From a checkpoint of a small class-conditioned image diffusion model: activation relu, trained on telescope images of galaxies (Galaxy Zoo DECaLS).
Rows from block 6 of a small class-conditioned image diffusion model, named by matrix and row number. Rows with one number belong to one neuron. Each number is 128 + 32 x the weight over its row's rms, rounded and kept within 0 to 255. All counts start at 0. Numbers have three digits each.
After each neuron's rows are labels from the 100 images, of 14976 (inputs lightly noised), where the neuron reaches its highest value: "strongest on" is what is common among them; "patch colour" is the nearest of a few named colours to the mean colour under the peak. Only what is clearly more common there than usual is listed. The data: telescope images of galaxies (Galaxy Zoo DECaLS).
# fc1: MLP up (model.blocks.6.mlp.fc1.weight, 768x192), inputs 39-77
# fc2: MLP down (model.blocks.6.mlp.fc2.weight, 192x768, transposed), outputs 39-77

fc1.4:148134097115155160137147108137108148111105193186132182094168150137152109099134145117105099098089112117118094111152102
fc2.4:144166116132139116159114180116145066142108068097156134114156088117113103160093173093118113117156102085097143104084049
strongest on: spiral arms: yes
patch colour: grey

fc1.397:128162113118109180132148143113102060128112160107139117097110136068141127186157124126108165159119167133165139074091167
fc2.397:112113152136099161130144131076150212175048156159139121121139168201118105150138117132162221151112105104101079141093119
strongest on: edge-on disk: yes
patch colour: grey

fc1.679:155195166134103140135109158129152160255097123139123117146141140122126068099151100140177086134064137086071083078142108
fc2.679:131023098124133066102172174133087079091126103150100101133144070106141138139106112126118114119089098110125159105077153
strongest on: edge-on disk: no; shape: featured or disk; spiral arms: yes
patch colour: grey

fc1.553:139210115172102139109145129121199136161126081113112156158163098139115139131113123134118143127147152105162114074150123
fc2.553:147047120110087128103162140121160075090163098155133141158103132090115164120116152122159157099153116052108148101083083
strongest on: bulge size: small
patch colour: grey

fc1.13:149120086079098084110142082122125175085108132158190103107172090114103110112092140163158091071132104099128152079148173
fc2.13:130191172174094075123142158157147117186125174069181171081120195121120112134105124101085100081118162156153101174117060
strongest on: bulge size: small
patch colour: brown

fc1.493:107128155155168119172157152114121092171125159198091110090117157106176137158109063129133155171129189085193125093157202
fc2.493:162167148104151072121179134117165165133223121136136133203136149115140146164144149122113168120151133164124149075088060
strongest on: edge-on disk: yes
patch colour: grey; brown

fc1.659:094126123152135095078141096127145253148103128111100139207145146116085129139143125100168134133153091210110150145129195
fc2.659:169174124129151122094137121114139002104159090121123121156104122124162148189114176152115113078121128239153167114142043
strongest on: edge-on disk: yes
patch colour: brown

fc1.226:123074155121099128150146155120126185100083062145102132131112162069172096131114079159155165135139161154106149175143103
fc2.226:128129111137183184112080135155146148133053040137106122097169076151111128115121090109142149145125097101118108118138175
strongest on: spiral arms: yes
patch colour: brown; grey

fc1.642:114112078110173112142227118093113144127103173088125155143110134191088145071123108129113094157187141149136175141233156
fc2.642:093147184148184095158137142170156141136093158147166098155151160091113105066150156130123112173163126186146141147221108
strongest on: shape: featured or disk; spiral arms: yes
patch colour: grey

fc1.58:108140178161228125115091140124164078142150170121068157175119096188115136115131108133104121121081087140138139112161063
fc2.58:135196086125193147112096108106106111177084169086073117147135176157103079115171088093143152139166134132093076128140148
strongest on: shape: featured or disk; edge-on disk: no; spiral arms: yes
patch colour: grey

fc1.626:132143118143087157117147161115143175130069112122127136130124175062116149178127123092094150130132158129133121102132166
fc2.626:126186125122055147131177129152156041137119128151102113160085106215117137092122126124161093163125125154099135162194152
strongest on: roundness: cigar-shaped
patch colour: grey

fc1.674:126148134165104072117130075106147086169209168095102097138144160132159118137160113143140119161152141136146127121197134
fc2.674:194092124141170117152076126158103162095101115133180171124095098084177137171141128165131114140126094154151165090192094
strongest on: edge-on disk: yes
patch colour: brown; grey

fc1.339:168082135150122158122127098115128149171131080127128147156183122149145056101115114170148129126060085201061113207184045
fc2.339:164175141107170131120123148095134116195102090113149097141107148234097115092114126072093137116140158090113122122126175
strongest on: shape: featured or disk; edge-on disk: no; spiral arms: yes
patch colour: grey

fc1.577:150174100101115135115141104116099159225117160155065160168113101163116157173081101109174092099112162158178188153188095
fc2.577:098089117154117082077151155170168086081178117118121062169165100096105136153064150177145146104158148131153150126141080
strongest on: shape: featured or disk; edge-on disk: no; spiral arms: yes
patch colour: grey

fc1.675:156192113158113094073142100106157185180143109107102122145139118081107077160141122189126114123135173143150129083191138
fc2.675:173047145130087084087140172131118055097067109118153134144163098175104146147138135079166135089141114197129169163171123
strongest on: edge-on disk: yes; roundness: cigar-shaped
patch colour: grey; brown

fc1.745:130124171131153128170162143115088072141155142109068164150139140143140064055150108116133133194098120214143123126177062
fc2.745:131125062142159142160119113137159121117144130148102087143121125212133165052153111115118078205137145160061164167173159
strongest on: shape: featured or disk; edge-on disk: no; spiral arms: yes
patch colour: grey

fc1.617:133102164180196129097070062124113120106117150176040125147113130187111140140087103142173112106086183170127103140141128
fc2.617:142105085123137206064102141199181121176089154109042140120141156096136150136126102102092077136089066147137136148123098
strongest on: shape: featured or disk; edge-on disk: no; spiral arms: yes
patch colour: brown

fc1.590:122164094144056124077093135119118122112122130105111145148172193047093138137144122143127128130148167132176127089175135
fc2.590:135127143116031113115097143123169134147111086191118104131126085163139116112123161111115146065149136087126146133209157
strongest on: shape: star or artifact
patch colour: brown

fc1.639:140087134160107086097147121115188165136150134078083123167121112146152105153179144140145121140137156110124044084111173
fc2.639:102190112078124118082148130173083135133104163165086121174148148100122128145169172101085094142147125119142203155083090
strongest on: edge-on disk: no; bar: no
patch colour: brown

fc1.0:142146132164082146097072166071144109170120124110098111152161167115087088181142130151170114151113102127140072110187108
fc2.0:144103151092023086150090128082101142118246104160135106130139119156112124145120136153144134112196149224153181144166138
strongest on: edge-on disk: yes; roundness: cigar-shaped
patch colour: brown

fc1.155:136130125151131117091110138052127117185100152180113126189155169198118098163140119135120097120179169096102121102092111
fc2.155:132193138118132111115108125112124096062255105144109098176149095098151132106136159138105102109143143128147152122145181
strongest on: roundness: cigar-shaped; edge-on disk: yes
patch colour: brown; grey

fc1.381:152100179148077126100150127129141154188100076103068141127129105039148110168148100123202147138113100092108124164145161
fc2.381:141115044159081114115079123114156129095106077170070146147124146193183142100135142115135158169129100095128116135164129
strongest on: edge-on disk: yes; roundness: cigar-shaped
patch colour: grey; brown

fc1.536:148127105132185123095128111094114144131135156106113176171138132186074104070136135105085083124134098120136112127221109
fc2.536:116209108108109064116156104088090077141138142160121111110094166193120147135151145141090133143193114090068167170123119
strongest on: edge-on disk: yes
patch colour: brown

fc1.407:104092157150120074079181178108150159150084114121106105138113156101138126197196101105131151162192153106158144130131166
fc2.407:098175089101164130072121066157115160104098139132108156116124124097135085169201101130138147176118158134136125097123141
strongest on: bar: no
patch colour: brown

fc1.610:086086101196118121124103158118119185106129104111091143110131173126158149085122114155154175118100091150086149214086075
fc2.610:105131172049137122106068138151169151172119074113073102120109056159143081079115128116142162140126128095140119086130135
strongest on: spiral arms: yes
patch colour: brown

fc1.84:144093145117103144121129119124150138153133109134120091108149176063192073158108045117133185115134180136120166174095073
fc2.84:114148112167083177120053174162151116142138091112151129110131084144147142123067097159121116077116088141135082056103185
strongest on: shape: featured or disk; roundness: cigar-shaped
patch colour: brown; grey

fc1.727:142168131141153067112138115131144095149125196100101112152159139167110101159128103117094087133127204076111089120255073
fc2.727:115151083122135067102126138119113141149125186182128140145077174108130166168133134135134090131128081124108172133255124
strongest on: shape: featured or disk; edge-on disk: no; spiral arms: yes
patch colour: brown; grey

fc1.554:102157099140110116136171177122107161166150186107149091133141090148122133112147147156139141162092099091143123120214123
fc2.554:116155200104042138121128118172136080137112129107164147136129112146113122129148124123138155128133166110112135127204160
strongest on: edge-on disk: yes
patch colour: brown; grey

fc1.625:129094153143103163120163166055112131137061151170121111149109176130122130136134111108105177130141125156105154113156153
fc2.625:163115158114062107117205174138102130147153081182134121128164144147111111110147165100075120187079141165132129111184125
strongest on: roundness: round
patch colour: grey; pink

fc1.231:103183116137196150135107141130119114136155175109161142115127157163092111171147159163140087128152180164179081069162105
fc2.231:132081150122121105140141136163111174077181170126158114145095117076127143139143150111106081083135127240133151136101140
strongest on: edge-on disk: yes
patch colour: brown

fc1.454:096139153099162096112196126120110077151147150099079161152131140119147114127160114088108124146134148162152135050146111
fc2.454:096104067149167140062165071142157148010159173158091110157148099084139122151151117186131115143168114146120144132150083
strongest on: shape: featured or disk; edge-on disk: no; spiral arms: yes
patch colour: brown; grey

fc1.263:106119141128072161091094086123169227170123099142163189176139151142131127079106072126176094111096094255108158163077086
fc2.263:112184165126138170102115206161156121157086079108101060179139110141148073070106123115110096084141164195142117076100169
strongest on: edge-on disk: no; spiral arms: yes
patch colour: brown

fc1.510:140133195110071158111159151111135129174130145118121129134114132041082120137144121136122174177099143074157137140108181
fc2.510:090141097122025114121131135078133147139063147135102133084117184246109124102162106128155155162130144109079103159098094
strongest on: edge-on disk: yes; roundness: cigar-shaped
patch colour: grey

fc1.662:173183129129144115054142068118169207148107126137105151127157133115159078186128085156143145148138178130080120126148122
fc2.662:154135135147135131078101175136130122165075162135134136145108154104113115189114097122162138099125087171134115121099147
strongest on: bar: no
patch colour: brown

fc1.395:147141186089255181098080151118138074120142130114121146179145142141105132052132153131113083155101171163121139079176177
fc2.395:175140062169120143065101140160143163083088110180107140127128166140118139082154168123150117168137094116150091199122130
strongest on: bulge size: small
patch colour: brown

fc1.538:088106103123089161150137092130090085154171152133140085125129154133179070111136098162155156127116127173144137161150104
fc2.538:123135132143053189143089167171166177075079083144133124103161065182140142102122115137121115149135110186110144101128150
strongest on: edge-on disk: yes
patch colour: grey; brown

fc1.142:143109094154112143107185146095165116104082151118088180159127100153120132140122160155153122160142134132106085110159146
fc2.142:138165154085134128094162117184089150154137148143102067172164166074130114129104167102068111132134134123164177143147091
strongest on: shape: featured or disk; edge-on disk: no; spiral arms: yes
patch colour: brown