A small class-conditioned image diffusion model, trained from scratch: activation relu, layers 10.
Rows from block 7 of a small class-conditioned image diffusion model, named by matrix and row number. Rows with one number belong to one neuron. Each number is 500 + 40 x the weight over its row's rms, rounded and kept within 0 to 999. All counts start at 0. Numbers have three digits each. After the name is the row's rms in percent of the matrix's.
After each neuron's rows are labels from the 100 images, of 14976 (inputs lightly noised), where the neuron reaches its highest value: "responds to" is what is common among them. Only what is clearly more common there than usual is listed. The data: telescope images of galaxies (Galaxy Zoo DECaLS).
# fc1: MLP up (model.blocks.7.mlp.fc1.weight, 768x192), inputs 144-191
# fc2: MLP down (model.blocks.7.mlp.fc2.weight, 192x768, transposed), outputs 144-191

fc1.667 087:536483520528537484406513525531439488543542548575469422455470538498471452545510520473476530480513536462505521528501466515502477489531532433506481
fc2.667 079:532515540528490528460521396479581527488560430512517535559460534482494508533479498478493556475473523462499441466531579454553455509588484459452512
responds to: bulge size: small

fc1.391 086:503530436496471470570506514490493533485477540511510476476509502527446502484538504533511542514424485505541554497440523492420500464529553491516547
fc2.391 080:526560468466483493431554455443487546482543544550476499501504489477460452500555486413499550519490508548480475470485480543451557516499457500486522
responds to: spiral arms: yes

fc1.486 087:513542481528529498481466526432508505563492573483475485438524524509499479374521492560534527476497513455442458475495518465493466481479434487448473
fc2.486 082:468476468553515495540493523539506477453590487458446550595526483534507457516545484433495497463548558465500476482524474477421499488505512491520584
responds to: spiral arms: yes

fc1.207 117:526532448485492519542527480412565518520535478481530435476511503534478477520497493468423525471501544421497525597477573522544464521577468587544460
fc2.207 124:496495437483505489490526516417422508506433514483538543528508502458470522487508516467421536457478550400496488582472415527485535538574569415452513
responds to: spiral arms: yes

fc1.240 105:500490476545469487438462517515493476507440513454512448573511564522446479486453526505440405523504518505528505504491529550455509467546461528507516
fc2.240 137:493459475531453503471509527532511576491462472472425525464489501515505498416479550477517493510518581494573521540495485521469573532480489513491517
responds to: edge-on disk: no; bar: no

fc1.113 115:503468477479469472463506473567511540492506456457483443583529603519479504522444540475504481477502583464491513506515517461433545517501472562546482
fc2.113 125:496449482524424511474468481514492374512531533476517565470473507461433483497509540497465448507548490462465544447473502569413507496448457502494514
responds to: bar: no

fc1.546 126:532490501498514461492511560437510507505577507498421381451523509503506507499479486494483483496454481538513512508512509528563559503499517510501458
fc2.546 149:521483518486508529449439545550507509503583521511526565502495548491514455486479470486540463514571518437499501515501518522538586521432511504469450
responds to: spiral arms: yes

fc1.537 097:507461478476493538492462545471509490499519489489583401477598573478506547522517512589551500519511506451469448481490554490435516538498483493468526
fc2.537 089:496483430493485533507527463567488405514536518488450539498510512450485411498477548536433488513565484482457476460488527522489605499481539526422495
responds to: shape: featured or disk; edge-on disk: no; spiral arms: yes

fc1.669 137:509427495494551509569481543573515435524500467495509422492484527465491507438471467433499506533480537532406456536537498518507493512529581431475484
fc2.669 123:483527504448526486508520523497498509485444446509509521486497511474474500480526544533515498472490472507433501437482477487563503558487542466466474
responds to: shape: featured or disk; edge-on disk: no; spiral arms: yes

fc1.702 095:473517538519424515576502552474496388520528508487576502508525526535468502476524530501465490487527496470568433498535459513485489488532486543516543
fc2.702 093:494491459497434503544449543468550547468499484517462515522522556520572446443477503475463516530523538525539463557445449548524540473444433518528461
responds to: shape: featured or disk; spiral arms: yes

fc1.134 089:506446513503444506523452505519528501492552458542604446492497577482482557492525565533493444482500567515410388525526473465473489498532478473475480
fc2.134 095:485527471499496500479524577503488485507546453521475600523507496505454466490497500454467458523479460496462479443517473499505448545455545500501534
responds to: shape: featured or disk; spiral arms: yes

fc1.593 112:469528498488495467421476563502516416483416470453559409561431510461494469502475516473455453488486527533435529542482469505454522558528483474512483
fc2.593 124:496511464500539527435528528562501550527528436517436540526484494491451530473502507474491482520481408487438525413514524525468464437504502518507503
responds to: bulge size: small

fc1.47 137:478518428532578466531502476553470535504500500499550502575567560544467528511460509524398469484459521508500519470535519539410602490477439517515479
fc2.47 133:428476522521520509518484465468510448463513436531472505509518501539491412469458491497606454514497532497556488557519557495502585558517485496493453
responds to: shape: featured or disk; edge-on disk: no; bulge size: small

fc1.567 089:478458506548516510492483462529505503481592483492494508508534465486406445480531548504531486486517522534503530460456629515443513519579525507451597
fc2.567 071:503473525613495542512521490421495498474557511488566524541436472509518509448524576487447539455485484518510426489501553489473418501559524550529461
responds to: shape: featured or disk; edge-on disk: no; spiral arms: yes

fc1.91 082:538465533592497554467495534486529474383561480493525479477513496543468528487489482569417510476510543537502502522552546497532454492565521466511499
fc2.91 069:526542456558545588432544536539429554548567493555539553487524508462467530473453487499511443500492456470505472392518571527527494489426533509510496
responds to: shape: featured or disk; spiral arms: yes; bar: no

fc1.759 123:434513422516490507457519536424514532476500516462435420535491512469563458508480498527523403478535449550548486509482491447519521542484489465455490
fc2.759 132:513457539501498476488492530561472453498530524503556502469503516458378527489536491478474411516539589452583504473492520597470526442504485491491535
responds to: edge-on disk: no; spiral arms: yes; bulge size: small

fc1.454 146:468497473456496500449461548492508469484433491439521405578498569461520536528469526482468431479518556516466507578514481462453481526480451504493465
fc2.454 162:437504527475455538471544563556517563499504478548475594472512502437440531532483522478475510509554439461450515422493482589505423522509497489503528
responds to: spiral arms: yes; bulge size: small

fc1.448 098:475459464553478511488490453429506551451460542576547489461490505459486459480447494545568455475469456391392531478437455473495536515457527510519522
fc2.448 080:512497419490508511518569555539500478548425481519468535555463498511529548501435515567402469470521501463518480485573541464503501483433558556468531
responds to: edge-on disk: yes

fc1.620 108:489493496524466476447518547507503499443527486545483472522496531438582506480494508479560535468523493568557487540591475385420489520485462515531501
fc2.620 103:546510470499420495456534538529528522517517480519546492511424496463364533485483507524444540556522543491571558441492463593494484517517503485526496
responds to: spiral arms: yes

fc1.510 104:457488522547530458388554443428555483546534408478522478487477462493455554484520558473440507520474538461497480462480598557529444532544483488473523
fc2.510 097:480503507554504490454439426529500520530526451435512531532480498503551509475523491533552505517504453512474527503529538469486464450505490493512479
responds to: spiral arms: yes

fc1.705 113:550494448489460467487500513482389529477444488461569450513451478477488508499489518505505581543535485509458393509542419484505416499509498495457547
fc2.705 105:453530498477492515479510451482481502477487489523507530466495508463493490486493481479499529464530527547488546439504474523476469503538540493436521
responds to: spiral arms: yes

fc1.631 111:516461501529489486457551519499475413523490500491514474450441558522473490483491534425435582550445631494466501519494490561506499553530516454504461
fc2.631 114:489543485504536503476449491483490608525474497435471502512434551547531474443463491550581567472460405526489526477526460458544506474498502469480480
responds to: edge-on disk: no; spiral arms: yes

fc1.161 085:483536471538480433468492422466453519475509522516519472503489485493481456414448469504545494571474490512485529509544557511457488555511501484505521
fc2.161 075:499485442613496451484474479510466446533497507479440478489536498471484492523499544492482395487496461450498442538495506486445431478521522469485557
responds to: edge-on disk: no; spiral arms: yes

fc1.496 131:478520511489395506462502521491474425547394519491582433550472566497484547438467484428481534473471517543489515517479497487458476506541529554565417
fc2.496 140:512519471428460510510472466526490455516511497515475517539533523508498544507474459558463616521527545493520586535479589551480424530488514564614497
responds to: bar: no

fc1.46 079:568483486520425501585551544467534487508558456449525479481514493520553458494519532509506509492477537507489524483458515490402446535448475485508575
fc2.46 073:482508447526493507505532516557517517500456559397468563513512461463500462525525524505477439522510496494461510459443467519475388480430427477476484
responds to: shape: featured or disk; edge-on disk: no; spiral arms: yes

fc1.323 083:461459469501424502511461534529527500543434506462514456492460596474573579486458482542442448526528496475429504496563512528481521503522459550544531
fc2.323 096:441440453486455484521475504552495518551512531480443594540518474532471437519528469468516495502527538467488510564472491541475456474516567516553539
responds to: bar: no

fc1.685 117:534500460573497494493466619499565454468564437468591468536468554454465517522479486526524499504522547509466474572508443453426446520473518499498493
fc2.685 120:552512536571537505494545609478509550484529443547444555463478496476540508503505541464514507462504518487458533426544436544472445488514535517476459
responds to: shape: featured or disk; edge-on disk: no; spiral arms: yes

fc1.116 095:454563453542497440481518511505448422534484506429536565511537485518477574453445521487446480545470483483492476501557509551489485504486487467474526
fc2.116 091:564509505521475438526506553437505545554545536506483353480465522462513491503555527504534514462420521538476412538484537521486481461478506490525521
responds to: shape: featured or disk

fc1.63 107:529484495526480472445516506456475419552485536474467494466442540477491541463457498497467572524473499502476493533545526543547517461521539490483485
fc2.63 113:482515514475460451496504527465519536504457499577523376530445575445503466514535509523511549502458488458496427463479555497526495510483512481499511
responds to: edge-on disk: yes

fc1.575 115:544535465549519472486528551448503456497515449527502496586511562528465463489484480507483463490458519443541491480497610490488535450516470529505495
fc2.575 097:486555566448428518527502528559506555531431473485502557467480545487453491523442486517548469486522524557532463485499475526492518579512500533477520
responds to: spiral arms: yes

fc1.751 096:509563520539536501488539584504509465480557487492567507512430541548487533436466477517439479549524489529540485475534458436442561476527516530484502
fc2.751 092:509450560533491513498503551495456572481488420497503529499461541456518514466489474396541489487530608518581466452455495511512590550503511514522471
responds to: spiral arms: yes

fc1.302 114:508505538521446557500493467397485611560442539508483512435503494511477514417450487447503526525498517521493517468514505551498542395472519516520450
fc2.302 111:506511447498512508476479490569494467509491508538525354619488545479548527444551538510527526472476477476453462484511520490552541555481501498494481
responds to: shape: featured or disk; edge-on disk: yes

fc1.243 094:491472514548510483477477567448508499463544424470539423546521600429528594517490510526418472469490531539397510533495502509509555534542529474515479
fc2.243 097:500497483477484544514511600559491533439521459581509491485521507445452478518471469484528464508512448491437514436490439526573533504454493501445490
responds to: spiral arms: yes

fc1.493 097:577450549556432450499489517524504481436538551559482487489432483478507461462545598509478505494477523498472511575474526516487456505538507496518535
fc2.493 091:482475506492494483503583445486447423554553453519464481518444510590461488498491563542566521508533509479490499549485499510530478416529505460499454
responds to: spiral arms: yes

fc1.645 114:506494474473487430486499502471500534548432473486449514514516433487417496476448519442524537578456518459493470466544516494560491561440489523556455
fc2.645 147:439510524455433493509503548501529574468452497556521508489500508468474454523498478505599525499505486481487444529522428547513524515462522473496436
responds to: roundness: cigar-shaped; edge-on disk: yes

fc1.128 116:500555490496447448479486563519540464519430483467528335567430531452535552519455523501479366495488504502423529545499527503459507569512508503507486
fc2.128 155:471505486506490536541527542509536557522484490518412578480521476502509468559492487487530539520529478526451517489494464543493407466497488538526575
responds to: edge-on disk: no; spiral arms: yes

fc1.112 092:496496485591558531510508472470538461484518518508572556465544528420420524469496447464517475548492542500534430441535520562479474465498525528521488
fc2.112 093:487511446526540529469532508480464492475536499492452415496498468543515514503549446516474486498510508473487426550525577498518474494552541551490486
responds to: shape: featured or disk; edge-on disk: no; spiral arms: yes

fc1.654 116:504376520509512500478490490519506504508526504422477513519536564454488474480515526493529510503540514535491492547561535460464455526498449452525489
fc2.654 110:508615499480532502468550503510514478505519530477547519489491515493501524456469502543429494530517437444477483477419544493477448504486486477536487
responds to: spiral arms: yes; bulge size: small

fc1.443 097:499474532516476527504533502491440490528536544450512449545541498456510554497474532555497509495487582530471452526531574503545519483527521587491536
fc2.443 107:495493507494479541522454517497456493482483456569472545566539496446489426518566456493562500426545455431452462474519463507499449543455534501532507
responds to: edge-on disk: yes; roundness: cigar-shaped

fc1.45 107:485525511522425512468558447543511459546486526481511471516465452502522547426451540435467549503482535544507469521460437545463474537516458505512474
fc2.45 135:497480514385516475496501466477499491495566503481505383573497517535532525512541488480510625510563528528526564523586503513516464541499512486528525
responds to: shape: featured or disk; edge-on disk: no; spiral arms: yes

fc1.50 104:501485498498486506492470525527523409529514486494557376521469550473472488525504526519562532478463512479479491527444564474474468506511531546511484
fc2.50 118:512556471472456543475478528557499521532516515418480529455504527456470494604507478520476531538482483569462514513510477602475505494493498532545556
responds to: edge-on disk: yes

fc1.304 112:518526527460401492503480552481554472515528501481584470530449481552514575513503500525472461482555436501515474469494433516511479555480458486502538
fc2.304 118:530460454479406496518518525488482554465545532532428535436449498525497413499519520491511501493494587478515506536534442442548468383499467507531542
responds to: bar: no

fc1.36 097:540512523449551486536477511488514493536469495460568470530496545449510543505466540468483473454481473522421515524493532500454536419537470478476503
fc2.36 086:452462505475540531463466615457500590483461499552451558415527499478478430527495519510560529520505529459453481500488418484473552571466495491484483
responds to: roundness: round

fc1.410 072:471471482539556505518446568506523441502548473456562358591553490502521498567562553529430471446494537505532537531486494520448495507543439500526514
fc2.410 071:480522526507614584527491462495476430493550482493460463462521469477527519504482510500458516533537552535521490546529459553456512506461476564428526
responds to: edge-on disk: no; spiral arms: yes; bulge size: small

fc1.473 115:526501551530524497612454548510530517436541427499519423472535510505517464480457434475520418472553472503428384498510576498558515548498486470481534
fc2.473 136:513536468503529495584546547540455455423477393507514561514490510475423517488505567570522452559568547539394493553460521537538598479508486460456523
responds to: spiral arms: yes

fc1.660 113:521486501552583497532491563520484442460564434493553481505511494470457571498520508491450549537503562550496485495511542569476509489534518489486439
fc2.660 106:512507506538609511489536552476501538448577434559455534455440498479533448490476499518529537498514460475507495539511571448488492553492520477468434
responds to: spiral arms: yes

fc1.748 116:512513548560441475493502557459449433478494537485562456488441535514495524431463472521546521474544462489511482443524461517487470492566538516580522
fc2.748 119:516518466484426495527486552539440504459520505518455510487511551529545479439488558487451536536554552512508565573476463500472486503454541484599534
responds to: edge-on disk: no; spiral arms: yes

fc1.345 088:530461504540473452545500514477501481485550506483483457592506556439527600504506506508420478489498506550450533489475463521535548485561485486480484
fc2.345 098:524500513447498542576473567543460538437490489575424470499530495468437447530478482497521468497515528470479491577517499524557499556433509541465450
responds to: edge-on disk: no; spiral arms: yes

fc1.184 113:493554416508456519544585484463493525393480543523586525464485522491528504516483533494490520480514443517482510529447573491490478553446556466574478
fc2.184 129:516524480505517476438611529492484551588547466509498517517473477538486514507467553453470484498457506529537512564479468503532515552381448560439534
responds to: spiral arms: yes

fc1.136 147:489465440518576438487515464566484526471485499450466509595483642516427545565453516501429521485456563468494480442489556532381582501459467539515511
fc2.136 203:480516511530559509515471425483473316540452524457529615416503478506549486549461475544502459513530465508514503533516545494426500525489468502470507
responds to: bulge size: small

fc1.642 105:447484448634489491496492424526502461473499508517564480448531515555501511521507551541481529514460532509523420465470521484493498507518438502463500
fc2.642 100:506498501608512472484474475461544526542543519477528504568582451490523440494481507521494527503506442520560427512489537474514501532568477551520482
responds to: edge-on disk: no; spiral arms: yes

fc1.157 102:507522473602535503476542520476509472474518460450453604495549563457488522518504511480416468520501563516464438496517516512523557512498481541502467
fc2.157 123:491504516515476503522487518490511531489500518522471367590529470473501422485494500508523518503503516517555477519450512517567495537474494507537508
responds to: edge-on disk: yes; roundness: cigar-shaped

fc1.438 107:459574451472492526487522495423456536528579529463467437471460531444530569496462551476494482532499479510506495493494533521500496505491512483492495
fc2.438 086:432423527527505465456492439550514472508536445489577566513467481484467446499556468473497496488501509450538522547483493521502451529468509483426476
responds to: shape: featured or disk; edge-on disk: no; spiral arms: yes

fc1.234 104:467466509544561492472515561433487460475524471476533384496487496447507543549519554553447487459442534582479472510492520532522524550559524497520484
fc2.234 108:524477503476600528464487581637493560465551459568490502473503496453491455509479462460520432505545477453496484493501535505541529516432478495469510
responds to: bar: no

fc1.53 119:445520452382495509455483508539520434503569516516573460503425528511561527548505514512459474569479494505479494472520424507445496592479527445432490
fc2.53 117:496470566376505492462481537512503545504571465521482442461479542473451498517477514503532474418459460495513509521533434521461493457494535405477497
responds to: shape: featured or disk; edge-on disk: no; spiral arms: yes

fc1.149 097:573411481518492471485475545493470488459465489481519476499394595477464504441483436452515530511473480548502501545469559564514540498550523513559483
fc2.149 092:533592476472546487513520509548463503470490445518503437485459564489553528415440540547532494516508481533519595477495549504527573489458514502493448
responds to: edge-on disk: no; spiral arms: yes; bulge size: small

fc1.121 088:556485511494470500526449573520535428446523529566579449486492473502472458474489452525520515482477563451500450565481515539500437483530473436499541
fc2.121 083:511491482516519497484496485501502506498474459543427595534526497542527533508523483464483540553512475475516473490509521592489468418517443533536558
responds to: shape: featured or disk; edge-on disk: no; spiral arms: yes

fc1.147 114:448517460490419493450555547465494404519555477530517459511458507489523529492483461523513482479473505542524520437502466523538447522509550482509544
fc2.147 112:458465499453425515442449515508530616503578455512490510440487503469504464478479504472482508578448512466537545577537397511530453520463554470475526
responds to: bulge size: small

fc1.753 138:486464426559518466502478532440518440428624457462502537489481435537533521532553469531476538479471542487513475558511496504484484480503557521474511
fc2.753 139:495513564500531509535535536520507602485616466515482416537481467476481528536440521506511480486502481513529409439493450532529473558499526492523483
responds to: shape: featured or disk; edge-on disk: no; spiral arms: yes

fc1.122 108:567443433514499492542505500484491474546545477546529422532500582577518483490513550506511554508470500506598411565422428557534551549607527490506430
fc2.122 114:523513527491471447515499487496504539521513478459510438442486516582517482475501511523490532460484503523536507494559432488474576480437499543523466
responds to: spiral arms: yes

fc1.174 085:469510502533431486548469547458474463572569602521562502480523516544547551548497621563477486532485522522472489495485529447448428489520477471535556
fc2.174 073:492511487578477512509448485499515463450537475429368477547531492476497511482451563536506438499473489463486453566511500494483442455450494450376507
responds to: bar: no

fc1.723 081:488499475480451527571527527491506450544508513464519429540472552463471536479460551544534499535453504527445490495422518523507428572530569519456471
fc2.723 088:529552514462551497502510495527459444464530535543516502466452503483552538534521500455427513475475546508507523533507450552495503460455537538476496
responds to: edge-on disk: no; bulge size: small

fc1.170 108:464471457544516480502487520532520545553461489424451498517545496517430450532513462517515531534494592530482507598513479486500478471532532481491517
fc2.170 102:484531558545528484510482486439489455531377564562607488511583507483564511544485549514489472463538434446455543430534537526550501533510573529471490
responds to: spiral arms: yes

fc1.83 094:508500481530474509443489532510467511482554423461578471536505508451509551561518563489481386473530528542465486560510499452456477501539462531497468
fc2.83 089:525511470532487503497524580482545494466516510532482611432472462468437451531517540535501424521529450485476475430504571531510473503464518494503529
responds to: spiral arms: yes

fc1.557 089:461505483477421491534476506442493515449562511402509462518435543477486491476500478554517554512532450578511532496472459507537465477587529530433457
fc2.557 087:530509554481501513501483513479460473513562511556530513467467518510532534453547495475458495470548615397508517497573517528521495556453523540482424
responds to: spiral arms: yes

fc1.384 104:518526520561512477477508511469441487472542465512581475490445546544481529434472525500415463511453486513504518466490549506502492452479536492534440
fc2.384 116:519509477508476469442521503479510477482496452498474534514448548500487457515474496514626546460504541502556520553421488455483513556513458467515452
responds to: shape: featured or disk; edge-on disk: no; spiral arms: yes

fc1.694 090:453475473501451497524449565519542453441479497524460488531452561549491502522521542464534536460511461478435537533504439540478512448477433493517489
fc2.694 086:461494530514485507529452500406533499482438536574494556515507525516516458525468501461555474470484448495507509450449554493507470524480475459549502
responds to: shape: featured or disk; edge-on disk: no; spiral arms: yes

fc1.194 113:469497494478496474520518520424506497593479496527481482447526523499502479508503467470564502577482452447517495503523554498459583433485449502545521
fc2.194 112:462514462503433525517421555556490525543482488496476550568514507494576471501451518491465551504521507474565482461444526521517537552546466468571514
responds to: edge-on disk: yes

fc1.707 073:524466404507517498458438476447493488449536495497416469511546501508498568461547482480458561506483526490459539520470509459485505475537568547483536
fc2.707 067:468476488503510566512486559510503502435484460562551527476461489492396558515447477449493464496507558470530504524519530528556501616439485500485415
responds to: roundness: round

fc1.617 136:459514477530548470524480467543451582527466490460574500527468578531500551504457511528421462520466537483492511466516530573444610468499482494524498
fc2.617 162:433441549510563524504456475431476456475481436495454553497508495540466430520478500491628510491506512482518512492493519466475567532511502492464429
responds to: bar: no

fc1.401 097:451472500549478500423476465532452513509472515476468542449540518484545601502491552472430495513523553457454471501497571498514509451494467522510458
fc2.401 113:474508496509518505483503470468522494437468515484533431617517522499489446464503503533556519492494502482512410486465513497562525532527494467497468
responds to: shape: featured or disk; edge-on disk: no; spiral arms: yes